A small contrastive audio-text model, trained from scratch: log mel input, soap at rate 0.0035.
Rows from block 5 of the text encoder, named by matrix and row number. Rows with one number belong to one neuron. Each number is 500 + 25 x the weight over its row's rms, rounded and kept within 0 to 999. All counts start at 0. Numbers have three digits each.
# fc1: MLP up (text_encoder.blocks.5.mlp.fc1.weight, 512x256), inputs 192-255
# fc2: MLP down (text_encoder.blocks.5.mlp.fc2.weight, 256x512, transposed), outputs 192-255
fc1.205:481501538479501489505491526486525484527465465532505486502526521488485508525482442533466479485562564484498487475477516477514522499530498508513497564485501492500519474495480485496529477519465538
fc2.205:543524522488528477466492492498484474518542473566555466511524495538486523500476514461490549460533493488532513511485504509514511475490532543513506483429520476519486539511488451516498476510528503
fc1.206:527506503490529513509497507474543504503508464481529507529531471490532474468513521503513501480525477495514507469520496467520521518492485553519500522494483498458471481500488493493499511548495524
fc2.206:476491523453501520502488485532546525467525536491447515523536512528554521510510531437459486509511505519460477490524506482493499494498460544488444484492544479522507495519491512473451470488513480
fc1.207:529489452511503516504462477498503506543511481478521518534511495465482485495510453558498507502513533506504562493480498487553476517486526514511507484497496481483448471454480459506518500522537485
fc2.207:516511465476529506499469524493490475513541497530518507503463483497499518521482435491510506454475557527492490486493485494550464484494510478478491445529503515524526538504479513465508482503510480
fc1.208:470491520499529494427483537495519509557505505462491539536477479461515539514547446452506517504523573498529511528460478469467496491519519509501504484477481519507460472474489476495475522509485481
fc2.208:476508458544510519509552494523532470494495483512507518472467487524508508473514478470489519520506480471508499494523445491502528507477464474520492473477473499449460486493548509470486512498516493
fc1.209:456502504496541483500530508492480536468528502474464479470507495538484512496558538508501493507487472493469507464499499472509514488498487491485497505531528462450499503493478482528484544503531462
fc2.209:473504477446504533487492520543504483511460524510516503489519548493503503494527493489498500491522490537560500527485446474539517526505513459457500445520459469493504492468484485488463530467496470
fc1.210:509498534478470535467500482496482469500507490497513464461512471518485501490487468484490480513503540541497506499458508478482548457460520492490521481500483490477482520486496505526510486511486530
fc2.210:499490482479482513520495494502493452504481476463484479493518503474573507524479539517503451493503504513524521518511487509475502505506489465469483514536520494513530508510508518485496528511486495
fc1.211:515494514433475555464505488480572539514511497469447520510493482499471484480483512516506489485490514487505520490507453502526504522501522490507502529505523471465467477514451467525470453547508513
fc2.211:506509544458500523545511509525535528504502485486493436498475489477494503508502505519541466480532518501484521542527482499484525517478521472493484499463521492506535483494492559544470495542537533
fc1.212:500507524497510499498519491513482497481490528510514500495492512514536542468487497523507495538491506496499497488466470521512495505496484503495485530496455480528484528538552517522492508503439495
fc2.212:514516521502501506490534488471492526479464521465511488507474506465503536480503461526514505530468546445496507473480530486515534491500526534575491512480511482469507486505462497516546538481458543
fc1.213:518502542519469519465470498492510532523484516499492480526469498545511516485514501482493482462500526505516514512470486503483513505534492468444503484525509493455458476545506484529456463512508512
fc2.213:519477491513486511538484496464512542528462456486494518537519525518506504517542518479496514447528516502509487516522521508505483540529549493502484483443530494509480512501452530472483500513477516
fc1.214:481515520495491501516477484447466521496479488502477529500458511507499560491500481525518497497494447486462492494521533494504492504521491504507528506504496503519507479488501509426465510480526540
fc2.214:479494461486471494469505501506462548495503511508531480515495504505520510484480471536457504526490511512520505493489490483493512510513480476486495480570538512519553486551475492509510503496470502
fc1.215:528516465523505459534522523499485497482477492506540499487475553522477515471477487504521494527509467509484467474478489508491515501510479537463470513478464515503522507452484506473553468508489504
fc2.215:507511492491525504534493461484519449513520481503535483492519543465513515523519496415462539481453490456476521481490505478489474513517512488494517494535502494502470499543492506481525484473535524
fc1.216:459481528485486507480505479531489473535513486487504507464504486555477490444513523524472474494479493460513513497495514494519531484509451495481517508521474522480456449536505542515475509532464483
fc2.216:462472516514468466508543493531512490536493486512489464489510453540543504486531437484494494523516511494450469503492509481486535536488483488474493435478539523521487444507505519497498468477532489
fc1.217:541417516487451509474492478503504484498565489500494478494505499513503502471504490508523472495503519472524493497487531546448509515501473461483527499541502471492499553493532504559520508547464526
fc2.217:502457537512523482481475483486514494520539519472453474501476502534536527524478506475495487489480460535514480498487465501507526480461490487484497533500536491471482482506468486523511485499473502
fc1.218:532488507511523512501481500515493502481485505496528482521539494506493475519502496499499498540491497448534520492520511499478509498469509495526491465488509491547506459503481483490480491533494510
fc2.218:474499502519503527538491496520493466522517521507469482514476510545534483503490483483496446489433525527502481540500518461524509467480471502475486545477489532471493536482450493495452530471532472
fc1.219:553513490506474497505509479491528547518498512516503525510486481511504475501497533511524495518481460508510525494514498461534537512497536480487499500463476510514480508479554461518500539519484495
fc2.219:476476530480491477500488510525509509504518485476520543507449494488468526519529501475516515520462468547537524476487460490567498492507534521518476505488477521514492444473508486511469487480495462
fc1.220:473467501506481531536530536477535536532536462515510486515489509494527489519458504524518535494523470466534497522467510463561425489527494482503496494506505480533508475500496477471521501513495506
fc2.220:487491508494469538496509486474489506499517505550531449485489498523461472472470485495492504492490496474515518481538469529520481497503507488487537478491502466528470533486527436477459445483518506
fc1.221:488475514477486500492531520510492474483462497480474530501538477512499449500481504499506512484529498515481507514514471536503482489494481518476551493513504457504516526491489547509496498525451524
fc2.221:478490510489485484515490504483520470526518521534524506528478464527475562478495528474502459564475473547498469518467490429485489511528499507510455534521498478499491529500524532528504497507463490
fc1.222:484484524530470517482508548489471453519485525540515455502557453540501519508468494483486482501514538540523515514533523524509520491528506503444495501515516468519457536520563534501515508475528520
fc2.222:470524488505519515462510477511467457507507506517477452485490479543482504499508506497527515521486466492516520459534493526483545500496573515473502506508502479504505538502551478520497549464537540
fc1.223:528485450480465517522521523467497502522496468468492465466539529529503499509482501505491502457489483482536494483484478504494497470511510482484479515524541523488514489536519512525511475544465523
fc2.223:514504483517457498495547525440499504505503500498468486467534483458564537535530500525483506449540460525497469443472517516513539535470492491494539512477488514500504482517503554499528494526496494
fc1.224:553488463523482505539503495537465539464497506515483548479475511504552509481523468532503482529503504482489563479507501483477503478507552540501461491488491530525512470505522491544483505537537494
fc2.224:460496501519456519536531509471494491493493480485505510534510455504492496514490511553459465525516462483469464502498493518490500502486497478511545550514515468499471497506523484487503457505507538
fc1.225:532533512505470540480519503517528486486502472485473505501491497558503491507530502543459490541504482488515494490529477492525477487509521503517482522468458514497456453500542466528528510501500501
fc2.225:510538508488504488546502456516504517499512487491498502495487508529508478515534481474492471536500489539508489510507480503568493428534462498455486525481490484468478477510544498529509482512495476
fc1.226:482516514477476517485475443467521516502480507493478479494557510500528496476510526507507497493516518511491501465497484457539534459528515499467513536492491491521484508492515526520473489512481479
fc2.226:523500521500486502521517519489517549488529485452472504528488522495498511543498476473536539486528535525484492478490562449540517511494478502483527482464520511505470527480506540528512500503452488
fc1.227:509491468479531490480540512517525481460541482491516511507537523471505509494506491545507489477457452510545499512443524474525516525511510493511475507509506518530521486480478530559485479515520493
fc2.227:530493486519515480516501504510511484508543508467469513509481471513502527538521446528486499515540460508503482474472505497526480486488516516496506533478513498514494530517510549520451530506506442
fc1.228:519486479484530498515482503510488463458507524507514478552506469509515487445526529528514443499495529531508518507464504483536482473513516522488515513517521481446503514534558462523490487507491540
fc2.228:517410495489494446493498508496552479499526493505479539479486563525457524486456500491470519515481540495525510508434492510546503522506547474499490503515510531471497519527499519533461485507489513
fc1.229:505449517513532480493514548579501478508453507496496560487465502461484479508493542511492481530501475512513514517496490491516454521492469499507517477500501534468505484497504501549520536500544519
fc2.229:480497491499528543486479495501539480471503467467469529464498565487519539507550472483497528473484443459510549519454470475513529533533483480525503503480494528488530510507473443467511496494505494
fc1.230:521473510541492549500478548472506471539475496505531485529538500506491537541498529503537526510474497493502504484462503529537474505452502479499518525511503566523515496499504521528513461496454472
fc2.230:467490520510552526527474524520519489499509474506475463505457505483446519490449501496518529478432528504502494528525485512499500506465442498482483493507498552545515483496493502546523488502484498
fc1.231:512537512488507543501486494506514464538509517482480470512515472541523521488494534509498486539470509506536468532511517506511514468518472499476536500477536471501538511505499482460527492501512489
fc2.231:512463479493471459502512503491524515526452506501484504473468524424467508517520543442502528471464504501513539488474468498524496513482509484494465506496499513474464516507501510493506482517514490
fc1.232:511474486475522544498479474481541510494518494506506510500458511492505447513529510501422479489531529519459480534449489460519476517484540502490479509496517547497490524487540500517487478487518514
fc2.232:510519473551512513513493522521504530451482516494530522506486473515469443455493503496515481499505504480481467555495492505505492494487469523459495479447453486485557530462504505487495493500494467
fc1.233:494497487469522503495535490528489566495482486463539493468508498485543528524516521535491497490527516516495483497522493482510455475530547489508464550511483481470479506501476510538528527467486495
fc2.233:473515466470502501538541499502489476535468465450494531500475582526501493475526499492476504515530538510493463481503472498511543495526498519507493513492490477509515487520455478472516517485480495
fc1.234:473473504487499494528442473506523546484506532518476444525492471467500472477491478482527566532478528530484507509513536512510502471482452507480535502506506485515487502507501476514505496456512513
fc2.234:512478466505470525508487514475511530464518521482478468510528522547478477465474482475507507523486553520465514539484509482463498552487506530496494511499513489520497527516481494475492519473489520
fc1.235:538488484474531489535504503493500502477519523523447485464558506492500476528516469494485468494493518494480472494474505483492492467461489540490485495507456481489505453526492465508496506522497506
fc2.235:539509464478504504521492556461488471496495491486482532502511466520550497519572488498505489505513489486450520512489533538499540504505493497479490530507430505516508486454478490498470477500512454
fc1.236:545467536510522521490548511505495501509506501532473478478523526500505483506520502493517496502533483506469490510496505512535477550508501489510497501515516516515540508523497511541508478481489544
fc2.236:496496498519526502493480509534479476460530525513495496522491505488521525501503497499510530532508511504532484489515451490482503499518463545484514524456524486481508544490467511507532538465495503
fc1.237:494501495550506512463511490478480523493500502469533471515478474528514494517472523542492469485455420478497520532499463491516525525502510502504532504533502515510512506507490486490518520479464522
fc2.237:504543491521515499489552525503483547493483513502472491482528497455503517467483520555478445495489481500481524524512489494454513528487467444504515468531447473516506481483528515517509503494495506
fc1.238:567472506517539481499497520496478498451539510478500502503488500533535489476455470512521535521509506521521536491506504494506512497502479507463492513501495542498523466480496487457482535479516542
fc2.238:513506469512482478506491499500510471505479498463513501461508549436525501494514559483556482495508462496467459512500466475469527520528502523489553473519500499514466519497525487511505521539436490
fc1.239:504539473504456505498474467508463528508493509510500530465485526509515501535508477501492545500504517506490507499529539500537498510508450525477505498533509522497480505485552480502461512516484477
fc2.239:514468541478490500506508494463495502502526491519473541460466501495446527524516496470477501517532513496511539513487502523541509499498528491507487493486482487503516487486492493528496484508512486
fc1.240:539488478537524516485495506485504502490477518480515508519529485506503516501507522577522489466506457508505524504486524524503534497527500455484520487460491476513506483449460504526495540515463530
fc2.240:526507549467490506503489507498478457539510546524490540527547516459489500462456492480500499516510467530482495508516478511477436492501538531496499494482497503474498498515506486474466470509497507
fc1.241:514468512497499500483499476516533471481527511514474463517495492481534491462552476522492476507471482467527474450490504506493485527496507496515500547494457492522498518545496496488521484511500481
fc2.241:480484514479498490522492430540480517542498512512474487481479495487537481497523476498476460544481537502501517489522467530455515512500475502505545480458528505535485509533493482499544470507480520
fc1.242:499543515507492500522506519463526490554496531537526516484461552513499515486512491524481509490479459500504499473498468490520557453513476467462471458487483525509425544499518516545490510495524458
fc2.242:485510492494480509501510510478516482528479495484518492516532480545495499526493480513539524478511474478474536502500535507476540503518485496485508469544472525484513514481469509489478475473507474
fc1.243:513520503543477508495511501462529549498475527498498496438507486519508495450514538488500505498489538467500526451508503447528472475468506514509485481527525487534511527493491478511482501523491495
fc2.243:527541523512482485515479520485475533494485500469523494477514482506505472501502471522542555507459468483480502473483501519471495517458522529468457503556481460466490484488497480498511477487505504
fc1.244:511503513503473497454503471463483539534548486445459505505514484532477509529511546450504477489489503478524490513500500487523484477496489495508487539491493459496503493481500464524483490493502434
fc2.244:474476501469574542473495517533525479442489561506491477514467472482499522514530515532485518517547472483514504479487522533457516534497467475513467476501470528522529479486500538530492471534485482
fc1.245:509528516475503499512397491541544532506503504500500500476451492556524511478524521501477489504461485481441559511481507476529518500499482473491517463538493461482476488554541445533487524465474488
fc2.245:510464502498484488517498551527534524471518474470511470496466528493488477499551490490499487476444521475500512507485497493488501519483508479435528458541505473518508485499512482499490520475513488
fc1.246:503510524513506500486480543495482486522521521465524513538490491500510510486510555507522520547515526484475497437523481500526456517489506488541513465463508532527514467522515546527513495532447504
fc2.246:514542504503517505498494535483479508472458534504544466487536537480514492513471459503474523512459522470501505480545509460538477543520495494523506527467535537516486485513539465481527511475473528
fc1.247:543479506491514529502445506497490522469467460514478541518517534536507464515462505489548467464486501500525499487499492501532539476500493498526478542482464516495520508516430528508536528514483520
fc2.247:530507504533450451505504475458499504478489511526485495490512481519520510510536532473466540471506512460478486481513500471562517477502521466505490506483506457521518530469512481453517500511471521
fc1.248:515497518517481507466568528548482464480470503537497533533502493484485516504512474532487434515524464505492470487508461481492492471455497468500498469522492521513501467483517517513464508470513488
fc2.248:498499500486531493513503498499482518495533479466522518492515542549484504505479537478489494447447478535502512534470524524482481510478512466512494487501531515468542499505491545512533481471489510
fc1.249:486501499535510487490496544482506504537488504504549474479561523503502479500540506484485519485483477503530477536505464491499503472476504477509508518491534523492513479559469525513504553520514489
fc2.249:448522536448530498535481495493513505521488496539490485548469489473516539519461535525558513508493554516489537476475478472525516489490508522532470486502538521553483479521541518508503493522480513
fc1.250:473504457487536512480455504501505521475530481510508552482542495498522478475481473502485476458514469515488520509513510550502487493513506560512503478463492507565498487495479486494514468501477506
fc2.250:485463526470538490541475472526462462543509532470451471465461469521482551504580540529506551511520458545498496477483520464519514508483479497487453510482501469508482538432503458526494468495496487
fc1.251:526492553463527526506530523495484482508480491491494476500511466484538507502449480499512452450479521477468478483513530499501508505485571459527487507521496476444529514531446508488540513529537534
fc2.251:504459422548467514480505547466470480483489490498489506516511545532454507513548475522491505480504494529525519493507474492483511480485479516471512488484515516473495474457484473507481489472491496
fc1.252:482517531511501535518528513531531504520514502513497568508548490530513513497474486550486470497499475505519499487497472437460463497451475518501480514451500493504491517519555512494530515483495559
fc2.252:486504517463465502515544501497491488552495477526513506505517468505498511487520504510507494491517509503515475452537495544464526440546503484562521499502470507486506525486498511454477513490453477
fc1.253:505474510510476463518491529448485487527552476480509511513504509536534481463456470499485521498498526495504465536487523439474501503460489493493552492502505553491489508485505527507473457500465504
fc2.253:499528471535508504521506486516526527476491488525522493473514501494467500536488497510506488557487500500486522529478478550494504490536533472512471517500494505540490539499488505488500529502479499
fc1.254:538532489477517522466522467491496507486500485515497492479540493436478482518511447480507542491531486495514517514460501482472494467487461500450510514458494532513495511467488512572502537473465482
fc2.254:486472471545515483484493482487509474507505475488520480460479536540473513475518517476500492450496473456494511501516456509505500477506499537488525515479472478527517503460529448509477528478480455
fc1.255:474500504501478481470445498489485528468527504476486477510526484517500552460506459513479493506450548489507493490489497476507485541485480495480500525500488511480512509502458541492512509536472493
fc2.255:511535482503495448471513498502490490505487515464512465456488504468486508474515507527487525489485523452495539542511491493512530453502484505452496459519522499479488502529478504487526501476527483
fc1.256:504522527520487521488439435496500470531472520464501493535512475537520510522491516511531483540465460515520494478548502513518475477450524507467482483516518498520499488525531474494518499483486471
fc2.256:476463500519489482495554504457564490479509564471515538486473520470460432528528493492475510519493501464474492479487450530471526475508514466495473474456504517498481506482486542500544499517484477
fc1.257:491488487529515479517464539488519532466515467514522488521488561495507523501533528505525502507545514448516538474480525452489533525468460502497471492487500501513482500545522542484513495479526484
fc2.257:485517556511493513522465476478488485527525432505522468502473502520496487526534540514477509505516544484532511520471545463537518514521497470467488471510502497512493479441491503487493546475502469
fc1.258:531528515523533504452499470500497504516522441534523518502496476508482488533518491465481525524470488515478473500547455493550510509428506479497497498502498533508444538493507478469505501493483512
fc2.258:512540509492467524478543546540452525449504498523490574467515497508466494471501528494488506497484496500485494462482559495520487496497514498519537450505471515480470482501489482497514502498486513
fc1.259:525530552469475497482518507549464554498505511525482568518483524452496477470499467513478494493513463517521475485485460542519476491488499530488537480494495527504498504473509505496497539510496505
fc2.259:508498434500485496467496497453512484468528514486492438450475521509492515462487524513539462462469515470503539518547527458529507474536480497518497475484480464503481538498482451520494482447504473
fc1.260:530503439496469502483479465514475495510538503507466486505483507520493483490502527566534548498495504466537496503476517475502471536507512512460517491505504508478479515513530529499540524532517489
fc2.260:529454493484511489516479495472482519556512456508495473464476466513473528504505519520514532524492506520556529466505505460567488493505469525521523484492466498533513520508486498465543488509483525
fc1.261:534442477491508521472506491431550473436526492484486499503532476534486461495514510486492526532496541503498507470498502516494516526514467511497479515487518498515506521493479462479485485494536496
fc2.261:524450460496512496485576502486492553457472486464504519461488504516473516493512537509534489518519514495492575463535518504485523512562513500443470533523511478475502524470452527486487507537525464
fc1.262:504531515451490538514516505490494539469530482479503524496465523480495526506502535535468496496456542500438477514503525530508490495542481513515505511555479487497476479538571538515505526517481511
fc2.262:520476477530495509508494471489541470454541513530545455468487494491508493467491443516481479505497468456495446506472504480469515519493475511529480492465529511507528487508426459477522464517468514
fc1.263:515501501499497490493525501503523506486455534566515551515528532514526491492526524538494457506512502513491533501523503517551485490469515455517484495473532509503497469491477524485491485500448560
fc2.263:482544525529481490476480437531495488497496447528477512538499490549509516470524490521490486487514491507516498506471516505531508494471517513510507469537515494487540491491501457542520523494551501
fc1.264:546477499490489539489481491538510461529528482526491489501492487488477485570510507474464451489487486480524503498494459477495476533467529471549499554521505483495509502496511496510533455513492467
fc2.264:496492508448483459489530505485515481501498525483500470470505511461514458489519454476474498502535530482526485497477495522523555471452513492514504525455527474544486516492542518489449499522483518
fc1.265:545489499487507516512500503486503458473522528478499483513471528514478517508505555470491480502508541492536490528504480513472484486500476545473506517481512470501462470530461503502514517518457497
fc2.265:495480493524522476512526500515477512494546506523521504523495502521509513464459492478487499500494547485470550531485509461560525474550532499470517438478479553527503487516489464513514519496468501
fc1.266:514534508545471497498485525446488494481510466516469510537450517481515505480495503518495484538479514454519492471507506516514520457499498503505521553465482516492498475482518511476513554522472495
fc2.266:521486474480447503524469528504523463512481497506532516480476539513542468524509523552503488516538515508489529505498496512555486476495499518481516536474454490461492536433489477492537470503530415
fc1.267:525509464492504521527548465488487504501474514494496502502507564501465540491493498502500510529509512507477512483508474517490493473497509516457508525463478502500521504500499564514488465527493494
fc2.267:484443500502550530496436510478502473515518475507531433459493519485514517476527462536489463558513466448545522454488476538492491496517489493528517478513483490505499480539542524523500503524526525
fc1.268:520524548463484506513512531481462490529512457494509500515482491416518485512509503483510428504530493525480518506499454463503492481514521517506521509502484528510472492494493529530532485503462514
fc2.268:513507509489521487493467516474487484518541493476489521475452487549500447480505590443534447475489517541472505454504530479531500506492529532518472479510449492510473433504519471469521514476503552
fc1.269:500483471525479502475437475477496493483490516519537511470469483534468487455537500503455515480497497521528474488493519484513485519542507488521545511508492471511485521493483497489507481531457477
fc2.269:508500519504529502529456512475495505484476525510540525519473539501535465451490483516464545476480493492495500511487486476500486487510499510545500478517512488549521537511508452451559549492469519
fc1.270:515569457499511537476515495509502487470514529514523511481507476545471521478480501518484522483507490478528519515433485553450553511471477542482477499488492496506515500493559511499475520534471508
fc2.270:482506476536501470504508527508524465463491553494485488494511540473481504538523492510496449502482501492499497541480470534461523539482523519470503530480479559461478491478527547475457502500517527
fc1.271:486523510474482488489482528473497469527501497465492522475516525506521513483487478504491514503541473514496491522479496479510517527499458515484490536523467456465469510512539521505517466514478545
fc2.271:512460498480513461495505521511471528521494456502521493476510523493441485479507538536538504512500545484517462493495487485530464483489517500482521454488496524506488454461495427497523495482459489
fc1.272:515501506501494523494519511477489500493525484510528467469470481557499476515494485521525490509479420537535530488518508453527533500519486493479511505502490530503461496512490521520499506475498486
fc2.272:553480530466520525537512518493532507551535522503509508482531519491492494504469488491480500465495463490484515520486513495508485479446508482510474480479512486498506495500482543487522488448504485
fc1.273:506501478500475502508530501479507448451488476504490475547510496561509490503468547496531501501503516482515502486466513519503510522509497513447546524440481493545479472494500513532476442490500488
fc2.273:516545458474487477501482509483494511479506512523490452519510508511482513514503501474496518471445522546511487522488534476520477511471476524510494486520476467460481547513487490501494508508508476
fc1.274:504517486492498553485514476509485526500470539465494524512493459525470497469536502503515508545496498525482497506457525486508475503503488503470543494487476477473503476496453518489479465527491474
fc2.274:475523511478525526466506483504509494540524544502512481514512485514552456478543496433503502518509471511525490502512491506489538480455507526509497513499453534463518487519478502502522515537499510
fc1.275:469528511515482521476521467540482494432535539501496525526484493467524513426486516472497497523504505512457470465517472501533468503491472489484504488447513492472493484506461481483506499544476531
fc2.275:542457484520493488496447526488510495458515473465546461469513501529498486500516482487511465494476522523478530501524513477530528456473491458500479513523478472502511508510523550526535499474524445
fc1.276:487524485462503419472472533519522508519499490538524509502496484454532505501517492482499498516475487498487493473508532455530499510482500500458515469530469505529486510446466534521496518454462489
fc2.276:514480532477501505464471522533480519512480518470484512506531544557516551481513475489494437479521453535505511473487510510495504440526492508503506502515554503477517525476530513531498473506509506
fc1.277:537515509515517473515520486493477509476499537480470513470513510522504553494490551564477516480475486471476521498505479506489496472500460541524485516474496448490541490507485492523511477496509486
fc2.277:451515508456503535477481474534501549475518488515520561539525506492487480473493538456461500506486505520470486471510491555516523555468527503492507452495504514498469516468520507492503533482481485
fc1.278:503471423503462542518473472519470510489499494468536516488445537533511514492540505477513536458517548483533488479561524496459476541492509498497503477489506504534487509473524502465541487482494527
fc2.278:468552519517498508514525535466484520550503507459492490502498466493492532473545493522463468502543498467517533526546533514516522494493487466461470503501497509536456496445473529487496519550509527
fc1.279:532499515535540505473532511474522454502497494505487497486516506513466513491448509477513497509504488524495537457518475489486516503483458515514457507460482496468516480525479476494503487491521511
fc2.279:474475526530469457498457523496491471475502531519437529477483516458524519535519522490484477514491516492510481513511521491497503496482531477507532486502561504453484521506477492498508465497497552
fc1.280:482500489523489497518472493480496494504521457498544480521502540545509516469508513513521492517545508476506494509478490495519469521519474489469543463489544505457516471508477487437508488529506471
fc2.280:514561502487500510488488505505489503555527492480497459496536495544525551531498520471505516489506514526510499514496526482530524457496554459482434492480515483497448536533504507541510484481532474
fc1.281:504496529524518508520489553497534504476466519502483507524485470472495463499442469541566516516496530475517503490500523514492480490480420485468532531494494532513461483511518487496492475498501489
fc2.281:513523513470492507479435508497467486521500509445551495526509510496534508545497529476484464487488500486501518529474483505544490486523478470503462488507530536478491546507540488481505469502490489
fc1.282:495522497475478502494493463528486525457543454503540513522498487493515478502456453483468503506524493511549491506451515460485514505466512539481468433482507491524515508477522517556512473492502484
fc2.282:471493462529500520509429510559507538484524512465547483536491517486505532563488485482538456544498478535515538507496454523511465509478509539478517532490507528501488484492493466502528478479532480
fc1.283:519512511512537522534520544498485471533509496498494487503500539512525441493544509467523511508461492500484510513478495479516464538502459447523509475473505512458453485487507527537535494517530462
fc2.283:488524499470514484498486510514506516477520505519501519505533471426459517503508486514518512476481475495470437518517519484520527472498518533526482488504486530509509508547519515527494483458546488
fc1.284:535521488475511568505467504555490454507531465491483544502492491543467514498496506531470494517514493520494488479505486540526520493505451477457494493510512510483513479510490496508476506540493515
fc2.284:464536511467525498518469519514537484491463488502500520496511513498519500504499534508520483532479491518509529474513454524492479453497530544511532504472521524466477521480505483515507484475538488
fc1.285:535482491552525513451480491527515488479538533506535473474514505471474449499523521504506458483505504482526507503526472531533452504452534487533546488505489501491498479454521460491478482520510505
fc2.285:498493486506477504526504543513511508511517540488512532453486496481494468502477511563533533478515502509513523486531476484531473491477535481466462509488464503491516492491521461448506451510489509
fc1.286:462489505481466508462504488475503484478506482509517517513503502484494488503565505454502523511512496531490530508522467471511494490450504518446533501542454451543474509511536514515470534470485513
fc2.286:494508501555528458474530464517495474493496504456506536461483539497478461455501499503521511448462490489522534523493487493473500504532517505500490451484492502505485496522488478513523505499503489
fc1.287:496561532514496502495459517512572496534453518517474529542508495473493528492470471498540594500484490495497502525492489473492539480460502463489510519477477556488507487487532436560534507497491543
fc2.287:519471512516536525531449486524514498493496535467435530542487526513533489534502524457478514486478462496491493508441482505505499543442478465533507460530492494516472494481486449530538517492469511
fc1.288:517481480503516559484454470467512477512499483486520445494529469485543489511494508501509486510500447493489545545517462487471507487483496500532455501493512538474494547478494496501498493538504467
fc2.288:483431522548514514514480491500483480537495520519506481509493439548521481502477525510478523536527501519480517534506476524502488549469498485495467490472510535484530515498518516524454480505482487
fc1.289:515492504573526502534527482478494508519502546502478494496507490490454504501508508519540484519533536512503459527514494501468477518481503513546479466498502511490470479515515484488529509533503482
fc2.289:492537477539460511495474516532480500504498527501513535503492471511473460460555519515473485468489498499466479512524491517531455463492499448510500500519488539519510509516511495492488491471459470
fc1.290:522526520490513527463509474512475475529461457501513491492485457486508524486484519565490472517474523544482521468464541490501505511492519520534487522499529495506526524492494523526499529491505522
fc2.290:521471533488483488514447474522482498519469479517487503476475508480496462487498535532486511523510511486491500537519504479534496522516523542508499511493464522515471536497476509510488428472510518
fc1.291:526478493487509518499536509466515460516532511487489517471519536502515476492523503500517479448498494510486519474504495511519522433487499509526510459519524532503521529483481441494529516500503497
fc2.291:510465499470534489501508459486492522490483525543463457469508510476546519479497527519567554466514543482483529461511514489517522500473513460527463505541511488520498505505460473489491521552475513
fc1.292:551456461485488504477474494542467500519521486479558465500542506518510492501468540465467482468491505477467500501513532530535464464516497495489494505537517474521480531498499489488483508491481499
fc2.292:466477527508528454481489512496500504519529541488518439494523514448493542481463524553462497533454482499481532523528518540472500523515502469512529538505489466446519541489534541481502466486547521
fc1.293:535462510471490502447526546484467456445490490505488523516507459505521496478445555533478519480505480465520506455472527537510497477486510456531498501490479538497487550471475497506448512502430463
fc2.293:485527487481461454466561478499498517479504514562467535495509468468528536505518530539516489508476494472521487487502498524535524502527526483525489469510487496468488538490490487469494588541508489
fc1.294:519500530472494493447493506515502495495470478486482480491487506500529477493526475516521470520522491541560487524486468509508539533462479524426550478443525509473479497459518526511489484492489490
fc2.294:464541484509500480482516531476514528480482457544475473479488475504460510511507502490480519509493501487497498489469512523462491483495520469535494478508497515558469480573479534466458533482510492
fc1.295:454480529489494541508500422519461507515482487538459483510482536530521497490492490501501482524518490493477484491515491536494471488477477479423519502552493504479529519495483517491476492520483524
fc2.295:518520512546490531504520450524494518505499528504479529509495519492494454506447481480509470480506483549479482502479504504518509498505504480432515507489476494510522493520474474475511486508511493
fc1.296:493513521491486558495516483469524488509491487495531465447480508514507507528533487502497503515490505485521478484519508484503495488506449502494477511451510508545511498491516487500480475504489514
fc2.296:542555537511511542526491512499515483514493524458558516518545499496548468533517496519502501463492520467460451504521486517478503511501490447489538495506498507540482501495541473478489510504534485
fc1.297:491522462457522490505422484488521520517528484473511491558463485502529480492458464505504511486506507527502483527504495485491444477485489459460499474528496502497537464464497531506471487550483485
fc2.297:477535495497475518513457505480528507505528508501530487525488468517496470487494533472514523449501510537487467532487495503469510517472496485517486524522494461502519454518488543486464477495500495
fc1.298:509490527486515501482484488526532452555521530513442537477525529469496472489536514555516521482496527505485505482507484544536484459512493476544473470569520530514512491496481510514507516491458506
fc2.298:516465484452525470507500486565466495510490491495494481461508506508494517507549486488537493514482525498510550480539502543475467470540505505515496527511509482567526470474476485516471488494443491
fc1.299:466507525483493483478477513513519496516514499494504521511494515511511473490507471528512494505510534480501539550482494494524474512511514478522499500503509484517500476452469461482482423499491475
fc2.299:495512520539477504497511506481509515494568501510513488496536487522501494534545512480505496470521526545461560496486464462483516479505487464484503494523480493518525474437456438479428478512474483
fc1.300:470460509512488458481441468472477473512494480491521449492518495506499479573545535509481520437493520519500489479489491520497487509450516483487497490533491488526499509469484460529492514481510504
fc2.300:496457460493432521456473463510479500475533480489493542527542496534489510520526515441542511490496526457518513492494491483492495471500484467549493517502521514507491523488476459505470527519478494
fc1.301:501514463500509542518470498472508502551498579502523532485483467519487494526481526473487507480531514496500523469472481517502510483505494498470524500520492536473494493483525504505489521446501498
fc2.301:492504541483500507462475472466495511541520479502508514477469503479459463498449523513457501457492494513519471527514481499450521496461532483491500544548518537483521467518509535562506490467484515
fc1.302:473502479489449491472487483480484511507477482538516527489504534534531517508528510514504524491461500510528478508448492463535491463492484519473489506506520521489513502483484519454482530549486512
fc2.302:487532486488480500538458492470459441455431534526512481441517533467451510442522507538507521490509515481482500570513474466519529517500492482489512503520470539495487494502480491505521508506486482